{"horizontal_flip": true, "arch": "unet", "cond_dropout": 0.1, "upsampling": "nearest_conv", "optimizer": "soap", "epochs": 16.0, "weight_decay": 0.2, "adamw_weight_decay_other_params": 0.05}
Rows from block 5, named by matrix and row number. Rows with one number belong to one channel. Each number is 128 + 24 x the weight over its row's rms, rounded and kept within 0 to 255. All counts start at 0. After the name is the row's rms in percent of the matrix's.
# convs0: first 3x3 conv (model.mid.0.convs.0.weight, 128x128x3x3), inputs 0-18, a 3x3 kernel for each
# convs1: second 3x3 conv (model.mid.0.convs.1.weight, 128x128x3x3, transposed), outputs 0-18, a 3x3 kernel for each
convs0.79 132 [156 134 106  94 178 106 125  91 140 121 115 199 157 132 115  97 134 167 127 124 142 132 116 125 110 154 167 108 117 146 120 103 133 144 145 136 148 138 118 136 148 116 146 143 100  98 154 133 183 146 105 156 121 129 121 137 149 123 123 167 161  89 127 157 113 153 120 149 130 102 133  88 113 154 153  32 176 101 134 118 120 138 128  97 153 122 127 142 127 165 170 166 183  94  55 161 141  56 128 128 126 128 140 111 125 151 139 135 134 142 180 115 121 165 140 145  98 111  91 120 108 129 136 104 130 135 141 174 124 105 118 110 115 144 124 163 134 122 107 136 100 126 128 122 116 112 134 118 123 139 119 150 148 129  64 117 116 111 151 171 137 168 160 130 100 139  72 103 129 139  87]
convs1.79 109 [151 111 112 146 136 144 119 118 122 124 114 133 119 126 108 116 157 114 100 146 121 115 140 122 122 143 143  88 110 112  98 169 109 143 131 125 130 117 144 137 121 111 146 118 115 127 159  95 108 140 151  96 112 139 119 154 100 107 136 111 147  91 149 152  94 164 134  98 130 115 112 126 160 133 126 143 101 163 136 112 139  88 122  85 112 141 130 147 155 122 137 164 138  91 182 118  87 131 125 191 119 145 121 176  94 103 149 136 127 126 109  96 153 128  81 110 142 126 110 170 112 122 169 148 161 105 137 110 113 115 160 111 116 104 152 144 138  86 184 109 114 123 100 140 155 134 138  98 127 136  99 125 152 144 122  84 115 142 159 120 152 115 161 110 126 149 165 117 152 139 121]
convs0.80 098 [143 136 141  55 113 144 151 112 163 112 103 126 126 144 134 150  95 160  98 128 103 124 175 128 108 100 144  96 112 150 129 104 135 151 126 113  80 176 165  99 106  87 141 108 101 127 145 131 145 115 161 121 131 105 103 121 140 132 109 107 150 110 110 104 113 123 145 157 123 119 124 137 149 128 107 133 125 139 179 107  81 123 185 100 203 159  95 119 141 160 116 146 123 151  32 159  92  96 100 128  99 101  94 134  76 145 164 152 138 116 129 121 142 106 130 149 126  98 136 116 168 112 149 108 126 144 116 154 123  99 133 133  91 145 155 132 104 120 130 141 171 156 126 126 119  87 146 126 132 122 133  56 151  85 124 141 127  96 142 158 153 130 119 150 144 106 138 137 131 131 133]
convs1.80 104 [140 125 114 142 141 151  99 122 122  90 148 100 121 123 144 170 143 129 137 132 138 131 110 163 149 120 127 153 151  94 137 112 143 119 153 138 163 156 130 173 124 131  75  81 181 143 100 185 112 125 140 112  99 148 168 155 140 125 135 133 107 129 136 147 130 152 155  82 116 123 117 171 148 126  97 117 123 123 138 137  96 129 116 177 112 134  55 141  66 154 153 135 157 114 207 119 124 116 121 129 135 130 159 152 143 183 113 122 128  59 149 146 151 123 152 132  98 119 112 149 134 148 127 127 126 138 152 101 137 142 123 114  77  98 163 146 124 115  82 113 123 135 149 151 101 170 113 109 151 126  96 165 129 133 127 128  90 160 135 149 100 114 114 161 134  90 144 156 110 113 146]
convs0.81 113 [153 117 117 114 150 131 108  94 157  72  67 156 150 116 100 152 141 151 147 148 109 113 138 137 111 107 139 121 107 127 122 116 155 102 136 143 145 160  86 130 114  92 147 120 118 117 184 120 114 160 146 121 118 118 110 152 124 101 111 155 145 138 100 163 121 197 110 108 130 156 131 114  79 114 123 122  81 155 134 137 178 114 119 120 120 117 107 152  82 112 160 159 123 125 110 141 122 136 154 113 154 144 142 130 109 123 111  76 124  78 151 116 100 131 117 156 166 152 139 135 141 133  91 119 179 135 119 138 134 109 118 102 103 110 100  83 139 153 127 147 109 158 157 123  91 142 163 139 111 114 145 156 140 120 166 131 165 150 126 125 162 115 129 140 123 164 128 126 108  88 125]
convs1.81 107 [112 120 102 124 159 140 146 113 139 141 139 106 145 148 120  95 164 179 144 147 146  88 140 159 186 113 130 149 125 159  99 112 106 128 129 114 141 143 101 157  84 110 145  96 128 141 126 128 127 124 137 106 100 137 135 135 112 120 142 138 126 111 140 137 129 119 145 136 142  68 122  95 125 148 136 110 140 153 133 131 192  90 179 103 118 110 157 183  90 148 113 119 127 142 149 133 115 119 109 136 172 118 167 144 163  84  79 140  73  92 135 146 136 165 116 157 139 158  79 118 204 158  89 118 125  97 159 135 130 163  95 110 159 113 132 113 126  92 125 104 129 116 119 168 111 117 119 111 157 130 112 123 145 144  94 172 115 114 109 122 106 104 160 153 142 121 105 103  93 128 133]
convs0.82 105 [115 139 159 135 104 126 161 116 130 113  85 155 124 154  91 112 141 121 144 125 130 135 117 129 150 128 124 119 136 113 136 108  85 141 109 178 155 173 119 148 158 116 109 143 150 137 126 150 115 155 160 128 126 131 107 117 142 103  89 163 158 154 131 148 104 126 108  79 102 131 124 150 155  69 170 166 141  91 112 156 167 130 153 126 153  99 181 165 130 124 148 113  63 179 127 144 156 102 153 117 134 139 127 167 153 108 149 118  83 135 167 132 101 118 149  97 122 162 126 140  83 120 137  73 114 102 149 122 112  84 138 109 103  94 146 139 176 152 175 159  97  99 143 143 112 137 154 167 150 111 132  98 160 102 162 131 157 135 134 129 141 143 114 173 179 145 146 173 103  88 133]
convs1.82 102 [ 92 159 150  81 170 118 107 120 119 155 108 100 154  93 100 111 163 149 153 118 129 146 139 145 131 129 115 109 173 144 124 111 113 118 155 132  95 105 130 148 119 146 142  84 129 120 123 122  89 153 134 140  98 111 126 123 108 112 163 125 139 144 151 114 139 140 169 148 114 113 108 123 160 119 174 133 107  77 131 140  80 120 116 100  58 158 129 112  92 140 105 149 110 100 110 107 135 142 108 140  92 114 102  77 120  81 100 162 116 143 132 115 161 167 103 135 132 158 157 169 117 112 155 158 156 116 155 140 147 120 128 197  88  95 143 106  96 113 142 118  77 146  85 119 117 167 146 130 131  94  77 115 104 100  95 156  98 103 105 134 122 144 112 163 130 107 126 131 110  83 113]
convs0.83 090 [127 101 117 103 126 168 150 115 121 138 117 122 146 125 109 180 103 126 124 108 108 166 139 102 106 111 146 118 127 134 107 124 137 122 104 137 102 163 141 130 120 111 143 127 126  96 121 169 111 126 118 130 102 150 132 161 135 116 101 109 120 126 152 142  77 101 131 122 110 107  78 102  81 155 127 146 108  66 136 156 115 154 159 127 144 100  82 133 107 201 100 178 162 118 133 149  91 128 158 101 118 112 152 117 130 102 119 114 175 112 165 127  73 140 127 108 155 108 147 156 102 123 131 147 106 112 139 186 134 124 102 112 192 122 145 100  91 147 122 147 127 114 150 124 109 136 108 182 138 142 102 162 120 139  76 166 133  93 111 139 100 105 129 119  93 127 149 149 100 163 140]
convs1.83 097 [152 128 148 130 137 115 139  94 101 153 132  76 129  97  62 150 132 108 112 128 127 131 151 119 148 163 132  86 168 142 130 131 168 104 132 146 119 128 114 138 145 140 126  68 138 139 176 135 131 146 148  83 108 160 118 165 126 157 140 117 114 134 125 141 148 127 107 118  70 107 169 106 133 100 118 173 110 108 120 137 161  26 139 131 148 128 140 154 109  87 129 114 159 101 142 133  96 119 116 148 136 182  92 132 114 105 106 135  84 123 125  80 169 122 114 128 117 146 122 104 179 113  95  99 101 133 172 134  77 157 166 145 133 103 130 130 103 148 134  93 127 164 126 157 137 126 159 131 129 121 149 120 145 177 171 129 143 155 130  97 126 124 108  81 157  65  85 122 127 142 104]
convs0.84 119 [108 125  80 119  70 130 128 149 145 178 133 113 123 105 148 133 161 120 168 142  98 117 112 131 138 127 111 162 141 129 147 112 131 114 126 150 137 146 122 180 109 109 139 127 107 114 128 115 123 136 172 113 127 145 114 113  89 129 124 108 148 141 128 103 160 142 163 115 175  95 143 105 134 110  76 153 139 171 144 132 117 126 125  82 150  96 126 131 117 138 124 109  84 122  91  78 142 101 102 111 152 107 150 146 144 130  76 144 128 120 107 150 132 150  88 136 128 128  90 162 120  97 130  87 165 153 177  88 119 129  87 147 120 133 129 136 139 106 155 120 157 151 131 109 162 132 148 106 117 156 171 129 170 127 150 102 110 119 162 122 117 148 159 127 159 162  86 152 101 147 109]
convs1.84 109 [ 92 109 131 111 163 142 163 124 126 119  99 104 113 105 160 138 110  88 127 142 105 121 134 107 140 106  84 140 116 124 120 136  99 146  99 103 131 155 129 132 153  99 139  89 127 115 103 106 136 144  95 130 152 139 110 119 136 120 155 116 180 117 122 136  72 133 109 146 117 110 109 158 130 133  95 123 106 128 175 132 100 105 152 170 129 131 132 127 169 118 151 129 102 156 141 153 107 152 116 137 179 148 117 145 114 168  64 178 135 104 167 132 109 107 133 131 153 117 113 142 110 181 112  88 166 136  84 120 169  95 131 147 115 174  74 140 121 116 104 121 115 138 116 107 143  99  68 127 124 164 110 158 120 135 159 133 117 140 136 131 105 141 143 107 160  89 174 115 148 163  82]
convs0.85 090 [111 122 131 125 122 103 105 120 118 128  89  99  51 120 146 109 135 149 167  81 116 117 105 141 177 149 110 169 114 109 152 140  89 109 108 143 114 126 122 133 130 113 114 124 160 135 125 134 122 151 129 104 128 122 152 109 130 113 100 116 124 168 148 118 117 120 143 152 100  92 110  89 124 127 120 150 141 145 174  88 119 125 170  88  74 136 184 133  89  81 169 138  92 123 114 151 123 140 135 114 116 122  86 100 110 122 144 174 156 126 127 132  99 192 126  81 153 123  71  92 132 129 153  94 170 140 121  90 154 125 145 128 129 138 106 109 158 120 100 155 164 134  69 106 172  64 103 120 107 150 127 182 122 167 179 121 146 117 117 113 103 165 159 151 127 131 122 139 107 110 122]
convs1.85 097 [122  94 130 102 121 132 137 114 148 123 141 127  99 108 193 159 171 102 113 140  96 118 128 116 143 173 134 143 159 134 126 124 121  85 142 103  89 126 113 161 130 101 128 106 147 128 113 127 126 162 158 121 128 108 103  96 139 141 178 154 119 121 116 134 113 205 157  93 154 144 137 117 102 111 110 120 151  90 107  98 122 135 129 107  71 128 176 152 124 140 142 119 118 125 125 152 146 134  74  61 122 183 148 157 174 130 126 100 121 154 146  73 150 116 118 123  92 118  83 118 103  97 116 146 164 156 104  63 133 127 116 126  82 137 148 157 163 124  93 114 142 158 107 122 151 103 143  80 163 100 168 111 117 107 149 143 109 122 146 119 128 102 120 128  93 123 117 120  95  96 141]
convs0.86 094 [138  94 139 157 101 118 123 116  98 147 128 123 141 125 124  98 150 108 132 136 108 145  81 133 103 143 143 133 129 118 104 167 151 116 134 137 118  95 156 119 113 143 133 107 123 113 157 153 110 146 150 132 134 105 141  93 100 135 102 125 162 151  97  67 122 114 102  80 147 154 141  94 144 154 134 141 134 127 144 126 131 110 109 108  93  78 147  95 128 188  86 113 131 139  89 165 144 113 157 105 141 173 170 169 140 141 131 132 159 140 131 167 139 134 154 120 151 127 105 125 137 135  96 142 165 145 128  99 126  96 107 103  91 119 125  96 152 123 171 123 127 132 144 158 120 111 138 125 137 157  92  99 116 136  92 126 131  65 155 140 104 153  58 128 164 129 113 127 110 110 135]
convs1.86 098 [ 81 146 133 131 131 143 137 129 121 118 109 121 123 114 104 138 122 123 130 125 128 138 142 139 118 136 133 131 104 137 129  95 140 160 147 141 107 115 106 127 159 104 111 145  96 152  92 119 147 105  98 158 117 136 166 116 123 112 162 100 158 121 118 167 152  79 117 186 142 127 127 156 146 110 120  99 138  97 153 117 118  99 121 142 106 170 183 126 154 166 140 119 155  73 147 143 145 119 148 136 131 101  90 101 106  64  90 188 124  95 120 125 114  57 111 160 133 132  66 159 172 154 108 141 147 124 127 108 124 158 110 182 137 130  76  97 130 138 100 157  92 114 103 137 153 119 105  88 150 109 115 153 134  86 143 150 122 168 105  96 153 117 111 137 125 107 156 123 117 154 132]
convs0.87 085 [118 105 141 151 123 175 132 146 153  90 147 154 152 120 127 128  67 103 146 101  86 136 112 136 128 157 125  84 100 135 140 101 107 121 111 101 148  98 127  96 125 144 122 109 116 128 145 161 153 130 151 153  87 114 151  99 155 191  84 131 110 133 148 127  79 122 136 159 172 121  95 117 137 146 124  96 129 138 130 126 113 139  91 150 123 127 158 119 102 135 118 112  99 149  97 101 124 166 118 126  86  98 132 194 139 132 122 102  99 150 150 109 106 144 141 145 126 127  83 102 129 188  85 136 163 102 115  82 127 158  93 121 134  91  48  97 186 152  75 138 136 134 103 140 119 104 100 210 149 164  94 116 113  94 104 126 131 115 156 120 112 126 170  70 100 148 131 183 121 166 118]
convs1.87 094 [ 93 119 126  69 122 119 121 146 133 157 153  84 111 121  91  92 128 154 123  90 148 121  96 100 144 170 152 155 109 156 133 141 127 140 155 144 127 165  98 133 122 158 139 153 127 153 175  92 131 128 103 148 113 122 117 171 133 148 156  97  62 117 105 117 150 135 109 114 118 145 159 124 113 147 108 141 126 129 127  96 141 120 118 155  93 147 169  85 168 101 142 112 113 103 138 111 136  99 167 157 119  95  85  55 130 196 164 128 128 155 109  94 150 104  90 108 136 186 136  96 165  92 128 127 131 120 174 133 101 154 131 100 133 160 125 145 136 124 151 140 170 120 111 124 131 138 178 133 116  54 133 148 107 150 144 129  83  82 104 144 115 129 126 103 143 106 133 133 138 149  84]
convs0.88 098 [116 138 167 112 155 142 130 139 119 173 112 137 135 133 113 128 151 105  98 129 155 130 124 132 157 125 152 152 100 164 143 158 125 145 149 116 143 121 139 136 104 152 121 160 115 123 139 128  76 149  88 123 117 144 101 140 136 130 158  56 118  76 141  99 113 127 151 132 108 113 129 135 100 128 167 117 122 106 145 161  61 160 133 108 114 120 142 110 105 153  93 193 117 108 124 169 111 162 139 106 200  84 112 126 106 103  87 115 130 146  81 130 124  85 140 171 113 131  93 131 104 110 130 117 158  80  77 140 120 111  84 102 118 130 141 141 167 125 122 108 152  83 170  90 125 147 126 142 158 124 112 187 147 127 135 112 110 178 137  98 107 146 125 137 121 100 122  95 101 136  96]
convs1.88 101 [145 148 134 157 109 144 105 101 110 117 128 113 141 107 144 134 147 128 114 158 112 149 192 123 134 121 125 137 129 108 148 131 128 127 134 114 109  58 129  77 154 107 132 139 181 129 124 140 149 104 148 104 121 156 113 144 120 161  99 115 100 121 139 117 108 158 126 142 138 121 132 150 164 127 144 143 123 129  96 131 146 110 110 139  98  99 105 149  62 153 101 112 161 109 145 119 141  73 136 139 180 133 195 112 114 148  44 157 120 113 108 154 110 141 142 100 124 188 132 110 122 119 134 114 159 124 112 139 109 142 155 119 164 149 109 139 105 139 100 154 105  99 111 115 113 117 136 160 128 116 107 148 134 112 165 118  99  71 152 143  89 137 114 114 191 141 117 219 113 111 121]
convs0.89 090 [123  92 101 128 162  95 108 130 142 116 159 115  73 115 129 131  97 117  83 120 107 151 118  93 148 168 103 158 134 121 155  84 122 141 117 155 126 151 116 101 210  87 124 129 174 117 118 124 134 144 162 132 129 122 143 158  73 109 134 140  87 155 110 127 127 107 110 136 147 125 183 132 108 122 101 102 136 123 120  42 130 134 127 126 157 115 121  90 112 119 116 128 124 126 147 163 131 144  99 118 142 166 118  87 130 183 128 107 131 122 156 126  92 135 132 161 165 155 157 203 125 113 116 105 143 163 156  89 157 137  87 130 143 109 107 117 122 124 146 169  84 104 121 141 127  92 112 137 168 132 134 145 119 105 157 117  87 139 149 125 126 154 184 153 113 119 128  28 172 144  92]
convs1.89 100 [127 158 154 129 103  99 139 123  98 110 148 135 142 142 191 127  98 153 126 127 142 145 140 123 156 132 105 137 124  99 147 150  97  90 108 121  36 119 149 159  57 132 168 118 124 116 146 145 119 149  97  86 163 172 170 110 172 142 139 144 123 127 128 164  96  89 136 110 126 140 167 142 141 180 132 100 121 127 159 150 151 125 158 162 123 159  89 139 112 149 139 120 144  85 132 102 101 144 135 159 124 124 118 130 124  68 125 160 107  94 156 112 177 104 109 108 116 104 114 134 109 170 125  86 127  96 142 163  82 127 154 114 109 144 101  78 148 145 181 102 128 152 148 123 149 129 106 142 104 152 122 164 109  85 135 110  96 151 136 105 128 132 149  87 105 182 148 155 159 125  99]
convs0.90 083 [107 158 117 113 150 195 157 140 155 160 132 123 113 158 140 113 138 147 118  83  97 145 156 147 124  99 107  97 161 126 145 165 151  99 125 190 108 137 101  98 101 136 121 177 130 112  99 147 188 155 126 125 119 121 140 108 103 155 113 125 146 111 103 110 129 170 128 122 159 118 141 151 143 128 120  95  99 129 105 121  81 153 164  95  89 134  79 108 114 115 146 173 137 125  79  97 144 111 146 152 114 125 140 156 107 157 106 149 119 140 128  90 104 112 117  93 130 133 109 152 160 147 133 145 122 102 151 145 150 128 117 176  80 163 121 153 115  87 127 124 122 148 102 147 107  61 146 158 134 116 123 120 113 107 130  78 145 131 121 105 123 114 145 135 125 114 149  89 119 139 140]
convs1.90 092 [134 114 102 125 107 129 161 109 144  86  92 114 108 141 145 134 140 135 142 107 125 117 105 104 122 147 158 116 180 123 144  98 119 156 112 115 168 101 131 123 122 170 164 119 131 135 130 105 114 130 101 173 139 117 130 118 113 151 136 181 126 139 115 146 121 135 125 138 138  84 135 131 162 141 134 142 126 125 109 119 107 117 117 139 145  80 144 163 129 135 122 155 116 150 160 114 155  88 138 143 176  68 114 138 105 134 144 100 109 146 147 159 125 136 119 109  96 149 152 150 151 149 104 126 133  97 127 124 129 103 131 145 121 102 137 131 140 167 126 143 113 145 147 112 122 184 113 130 136 113 110 152 136 155 143 133 115 118 110 123 116 135  82 153 101 189 117 114 143 164 130]
convs0.91 093 [163 128 111 115 157 116 131 145 134 146 123  99 106 123 126 134 121 108 107 163 134 113 127 149 101 153 146 123 151 117 102  95 124  93  92 103 131 155 192 178 118 138 115 135  73 125  95 125 115 127 132 142 118 115 140 145 142 117 101 110 143 145 146 114  90 110 177 146 164  97 167 153 146 113 116 103 138 127 104 159 136 121 119 149  71 129 168  59 143 135 131 137 163 145  70 111 124  93  96 124 106 137 124 121 188 158 147 150 148 142 113 126 141 136 118  91 125 130 131 112 110 116 129 155 100 111 104  75 135 134 149 120 107 130 121  67 160 209 104  94 124 157 112 132 143 167 138 154 109 113 108  90 138 142 153 101 113 134 134 111 118 106 124  82 193 181 132 122 127 143 157]
convs1.91 102 [129 104 118 114 112 130  89 104 123 118 137 157 126 138 159 176 153 126 122  97 138 150 146 146 145 101 120 113 159 148 120 159 145 156 141 146 192 125 157 128 130 114  79 120 146 112 128 140 123 128 106 130 131 160 108 119 112 152 120 127 101 140 134 118 106 111 132 130  86 131 156 120 105 128 136 113 109 172 139  92 140 129 131 160 137 119 151 111 165 130 150 157 121 159 130 133 154  98 140 137 143  69  76 140 134  95 159 137 130 173 134 115 141 125 116 140 119 117 111  66 139 150 139 110 107 159 111 119 131 147 123 168 113 151 113 132 121 120 147 150 168  78  89 164 107 134 121 116 119 116 118 132 119 128 135 136 131 117 103 157 107 149 115 174 146 162 132  92  69 129 147]
convs0.92 091 [166 100 140 158  96 139 149 163 122 144 125  96 125 184 132 161 118 162 181 102 160 136 149 159 103 119  75 119 137 134 106 129 152 113 161 125 119 122 122 125 137 172 168 135 104 128 123 129 151 127 153  87 166 122 141 106 113 116  86 110 106 133 109 108 136 152 154 138 154  91 136 147 105 110 152 134 120  86 118 149 151 111 141 163 132  90 181 120 106 141 154 106 196 174  81 115 124  96 104 112 118 174 157 179 124 115 114  92 158 173 135 130 142 146 115 172 138 153 119 131 138 103 137 143 134 145 133 146 118 166 161  95 155 136  86  95 153 118  95 110 111 149 120 121 165 117 140 126 103 148 104 122 108 157 128  92 128 121 137 132  95 147 137  91  96 113 144 118 146 107 131]
convs1.92 097 [117 117 115  74 144 102 102 172 129 126 133  75  88 105 149 128 110 127 140  94 144  98 105 100 112 161  80 141  99 113 112 107 126 129 135 125 156 171  67 130 135 104 157 142  93 120 106 160 145 144 139 110 113 109 158 122 164 150 146 124 143 137 108 128 110 130 125 143 117 106 111 114 135 171 103 123 127 126 103 190 136 109 130 120  84 178 140 131 145 129 167 147 139 162 146 105 110 180 115 133 136 148 150  70 116  80 183 144 122 111 132 116 120 152 144  93 113 134 150 116 125 109 126 137 159 113 161 138 114 151  98 140 136 135 167 165 169  90 137 149 129 117 117 162 150 102 151 114 146 135 121 152 127 148 136  99 104 148 122 141 141  78 131 185  84 177 132 136 135 132 125]
convs0.93 107 [131 103 122  76 139 118 116 114 132 127 124 134 105  89  85 112 141  85 135 115 143  81 141 158 163 103 122 122 110 171 164  85 118 135 106 161 143  82 192 118 123 154 121 116 163  94 146 106 110 157 132 130 105 121 116  98 124 114 140 100 150 113 130 158 121 141 161 107 128 154 131  86 193 135  99  89 128 146 116 156 127 152 156  98 127 156 125 147 141 135 151 139 125  91 128 183 106 106 109 107 134 143 148 142 166 152  76 178 113 115 145 166  93 127 108 117 138 169 152 132 138 133 126 148 115 130 157 148  89 100 134  89 129 113  75 103 141 135 120 132 170 143 123 110 157 130 116 106  93 118  76 158 130 132 100 143 128 127 118 118 142 164 139 106 135 106 158 127 116 124 112]
convs1.93 102 [140 107 124 163 129 142 148 163  95 143 108 169 156 141 160  95 124  94 180 152 120 142 132 133 133 116 132  94 135 114 112 182 157 107 161 119 118 128 158  97 117 129  82 136 162 117 108 121 141 135 115 160 142 143 156 135 124 149 105 146 158 149 120 161 136 129 132 146  92  93 103 104 103 134 165 124 131 158 157 102 137 118 143 136 126  98 117 160 111  79 151 154 124 119 122 132 153 131 114  81 161 148  97 144 100 142 120 120 119 166 117 152 139  83 134 100 121 129 125 113 136 119 125 123  86 111 178 113 105 143 124 139 178  77 129 151  97 100  93 140 138 123 114 164 118 130 137 138 146 121 134 143 113  86 123 154 129 106 128 133 127 136 140 142 132 126 125 166 167 105 110]
convs0.94 088 [113 109  54 101  89  87  93 106  97 105 126 156  93 116 113 132 117 147  74 103 122  83 134 132 108 114 135 123 158 166 126 129 118 142 144 135 139 162 129 104 124  99 122 112  82 137 121 117 146 110  92 108 138 157 127 125 160 127 155 142 136 137 191 141  96 124 132 132 174 119 124 131  98 123 134 160 170  97 168 170 116 173 145 154  95 149 138  96 150 150  89 101 132 128  97 103  84 103 118 156 128 161 139 154 138 169 111  80 136 117  97 136 144 138 163 125 138 145 122  79 120 105  87  97 107 205 104 123 101  91 183 136 146 162 136 143 129 125 139  93 128 156 102 134 120 103 114 177 127 133 106 120 146 151 132 110 152 122 106 177 132 130 189 102 105 159  90 153  94 145 144]
convs1.94 095 [177 160 129 191 142 118 183 125 111 126 113 158 124 134 141 137  99 134 117  97 136 109 107 148 154 161 156 108 124 160 128 142 148  80 153 124 165 157 111 155 101 139 134 103 116  93 134 148 150 150 123 123 163 103 108  87 112 141  99 137 105 165 173 113 158 130 130 120 128  77 146 117 141 139  96 124  81  93 126 139 126 107  96 153 140 105 119 102 104 141 124 140 153 152 122  94 116 112 140 157 129 143 120  92 127 140  99  83 115 115  96 133 110 120 127 137 105 105 168 175 126 159 151 131 126 134 182 118 121 163  95 189 127 105 115 146 114  91 123 135 112 107 127  87 101 130 147 137  96 122 124 149 120 149 109  69 156 122 109 157 135  96 129 118 129  96 148 120 128 179  80]
convs0.95 145 [165  90 169 161 145  56 133 139 113 183 140 152 160 100 128 110 106 129  93 134 114 139 107 143 141 151 104 120 142 123 122  91 125 173 126 145 196 124  97 161 115 132 180 142 147 130  99 137  87 178 110 166 147 119  92 183 123 123 117 160 148 143 151 153 123 161 109 111 118 132 149 130 149 184 133  94 147 150 149 145 172  93 123 117 147 100 120 131 148 138 176 120 139 155 146 132 152  84 138 143 127 141 121 114 152 120 123 164 110 118 132 136 125 149 102 185 163 125 126 166 138 118 153 115 146 105 128 138 127 109 148 111 116 178 107 106 140 124 139 130 140 156 144 128 131 109 123 160 200 163 102 127 115  94 166 135 124 100 138 106 138 136 154 126 141 155  92 112 148 138 128]
convs1.95 105 [136 104  97 147 120 140 102 162 112 115 156 157 103 137 103 114 125  82 176 125 146 115 102 137 103 140 150 106 112 124 147 133 139 116 152 136 106 133  78 185 146  70 134 134  83 110 149 111 128 133 149 119  95 117 152 146 105 106 138 127 117 104 146 137  92  89 143 185 141 130 113 141 130 137  90 124 140 163 113  94 104 168 128 116 127 173 118 131  67 191  76 157 106 148  94 131 135 145 134  96  96 160  68 121 142 161 138 125 114 110 104 106 121  96 121 140 116 104  99 149  75 127 119 126 164  94 161  56 169 138  98 140 133  97 167 162  99  90 114 118 150 144 112 131 140 133 174 121 104 138 157 142  91 116 133 137 133 132 127  95 119 135 129 144  95 109 184  99 105 136 101]
convs0.96 104 [128 113 123 140  78 115 130 152 128 148 170 151  82 149 129 159 146 129 104  86 154 160 144 102 150 156 122 109 149 150 114 157 113  82 147  84 118 180 111  84 147 142 147 120 142 105 101 160  89 175 136 110 132 129 141 147 123 149 154 145 129  92 128 125 105 130 138 134 145 141 116  94 109 132 148 146 100  97 125  99 148 151 174 136  89 131 107 104 187 117 138  92 138 139 114 124 126 169 149  86 134 162 139  70 123 115 153 128 127 137 124 139 147 190 121 135 145 112 162 130 107 126 136 119 146 127 159 168 149 160 139 107  50 115 136 144 144  93  86 116 163 137 112  92 156 119 146 136 174 176 111 143 135 116 131 156  83 138 163 113 171 141 152 119  61 122 192 109 136  63 122]
convs1.96 104 [139 138 165 135 168 117 125 152 127 131 111  89 144 138 140 127 102 103 126 134 117 151 114 136 102 160 153 172 131 161 132  89 129 132 113 144 168 119 128 112 138 174 150  98 123 157 131 148 165 134 127  85 153 160 137 171 135 147 129 104 131 125  96 159 138 130  95 114 133 129 144 146 126 144 129 119 171 130 131 117 138 126  60 164  91 153 146 154  98 113  97 125 126 137 119 128 131 150 122 138 116 180 128 199  61 127 127 138 135  80 132  85  81 130  90 172 157 132 129 161 102 127 154 133 123 171 115 143 134 157 143 132 111 100  86 143 129 138  96 154 127 152 109 126 102 149 103 109 102 109 126 164 104  90 111 139  80 124 157  97 153 139 121 168 113 116 104 139 171 169 116]
convs0.97 089 [103 118 126 123 143 167 111  69 125 140 171 119 120  63 163 106 132 124 128 134 144 120 138 150 123 126 126 112 119 155 117 174 163 168 146  99 132 120 131 113  91  85 112 170 125 118 158 137 158 110 131 154 119 145 136 174 151 141 165 149 140 131 146 134  90 113 127 109 137 105 106  91 111 153 140 110  69 121 124 126 148 123  48 149 139 149  96 129 141 112 145 113 125 153  88 159 134 125 145 109 123 108 136 158 111 165 113 129 123 142 133  43 116  66 153 137 106 125 144 116 154 129 112 110 114  86 106 118 124 109 114 156 123 123 112 125 111 117 141 150 103 136 121 112 145 140 130 141 128  73 106  93 126 127 128  99 149 153 161 124 135 117 109 148 126 146 106 115 127 146 133]
convs1.97 098 [155 141 135  81 125 111 144 145 164 128 148 102  93 175  93 124 120 141 151 110 124 140 151  97 131 116 126 145 137 138 109 171 151 106 130 108 134 100 129 168 192 113 128 128 122 131 171 142 132 119 109 135 132 143 143 152 165 100 127 132 127 120 101 143 127 119 105 161 143 107 161 117 128 126 156 162 147 138 108  97  99 117  70  99 169 111 112 125 187 185 109 115 133  88 107 138 120 119 127 134 119 100 110  78 137 138 112 139 121 110 144 114 153 171 116 116 129 127 129 146 140  96  91 146 116 124 151  98 127 134 148 151 145 146 146 122 124 107 199 109 114 128 142 108 177 122 149 152 109 125 125 127 127 106 143 139 119  85  88 162 135 129 132  79 179 128 187 107 145 156 140]
convs0.98 095 [ 82  75  92 111 121 109 168 135  70 135  95 147 133 131 115 107  90 124 154 129 139 119 129 133 117  63 105 146 132 120 136 148 126 123 161 134 132 156 130 115 119 129 165  91 166 114 139 168 113 140 110 180 155 122 112 107  86 172 134  90 146 145 158 132 148  77 138 161 135 146 154 122 109 124 126 152 122 103 112 148 129 148 120  79 125 187 153 128 159 175 136 115 118 138 196 141 123 158 159 125 123  97 141 118 167  86 160 120 117 149 121 127 131 111 123 137 143 120 110  97 127 126 130 151  98 124 125 108  97 125  94 171 148  92  86 106 102 128 123 107 102  91 144  81 106 122 162 105 141 118 145 138 165 126 133 100  96 129 170 138  84 158 144 127 140 105 130 122  82 123 126]
convs1.98 103 [134 128 118  72 138 117 120  99 155  93 142 105 141 142 106 145 159 114 137 159 161 114  92 146 141 130 105  98 162 112 148 121  88 100 130 137  82 143  65 163 140 134 114 110  93 126 157 115  95 103 124 151 128 145 106 145 144 151 113  99 166 143 137 143  59 126 111 114 130 114 131 120 129 122 139 154 136 109 121 133 139  85 120 132 155  85 151 165 131  66 133  89 101 128 131 107 140 142 101 132 146  91  74 190  95 159 123 123  78 147  89 139 130 147 118  92 163 112 151 136 158 144 164 169 137 103 158 142 102  80 142 165 135 127 129 159 119 154 146 145 105 146 138 112 139 166 101 134 119 117 120 133 131 139 158 131 106 117 159 131 136  98 123 161 153 177  96 182 107 144  97]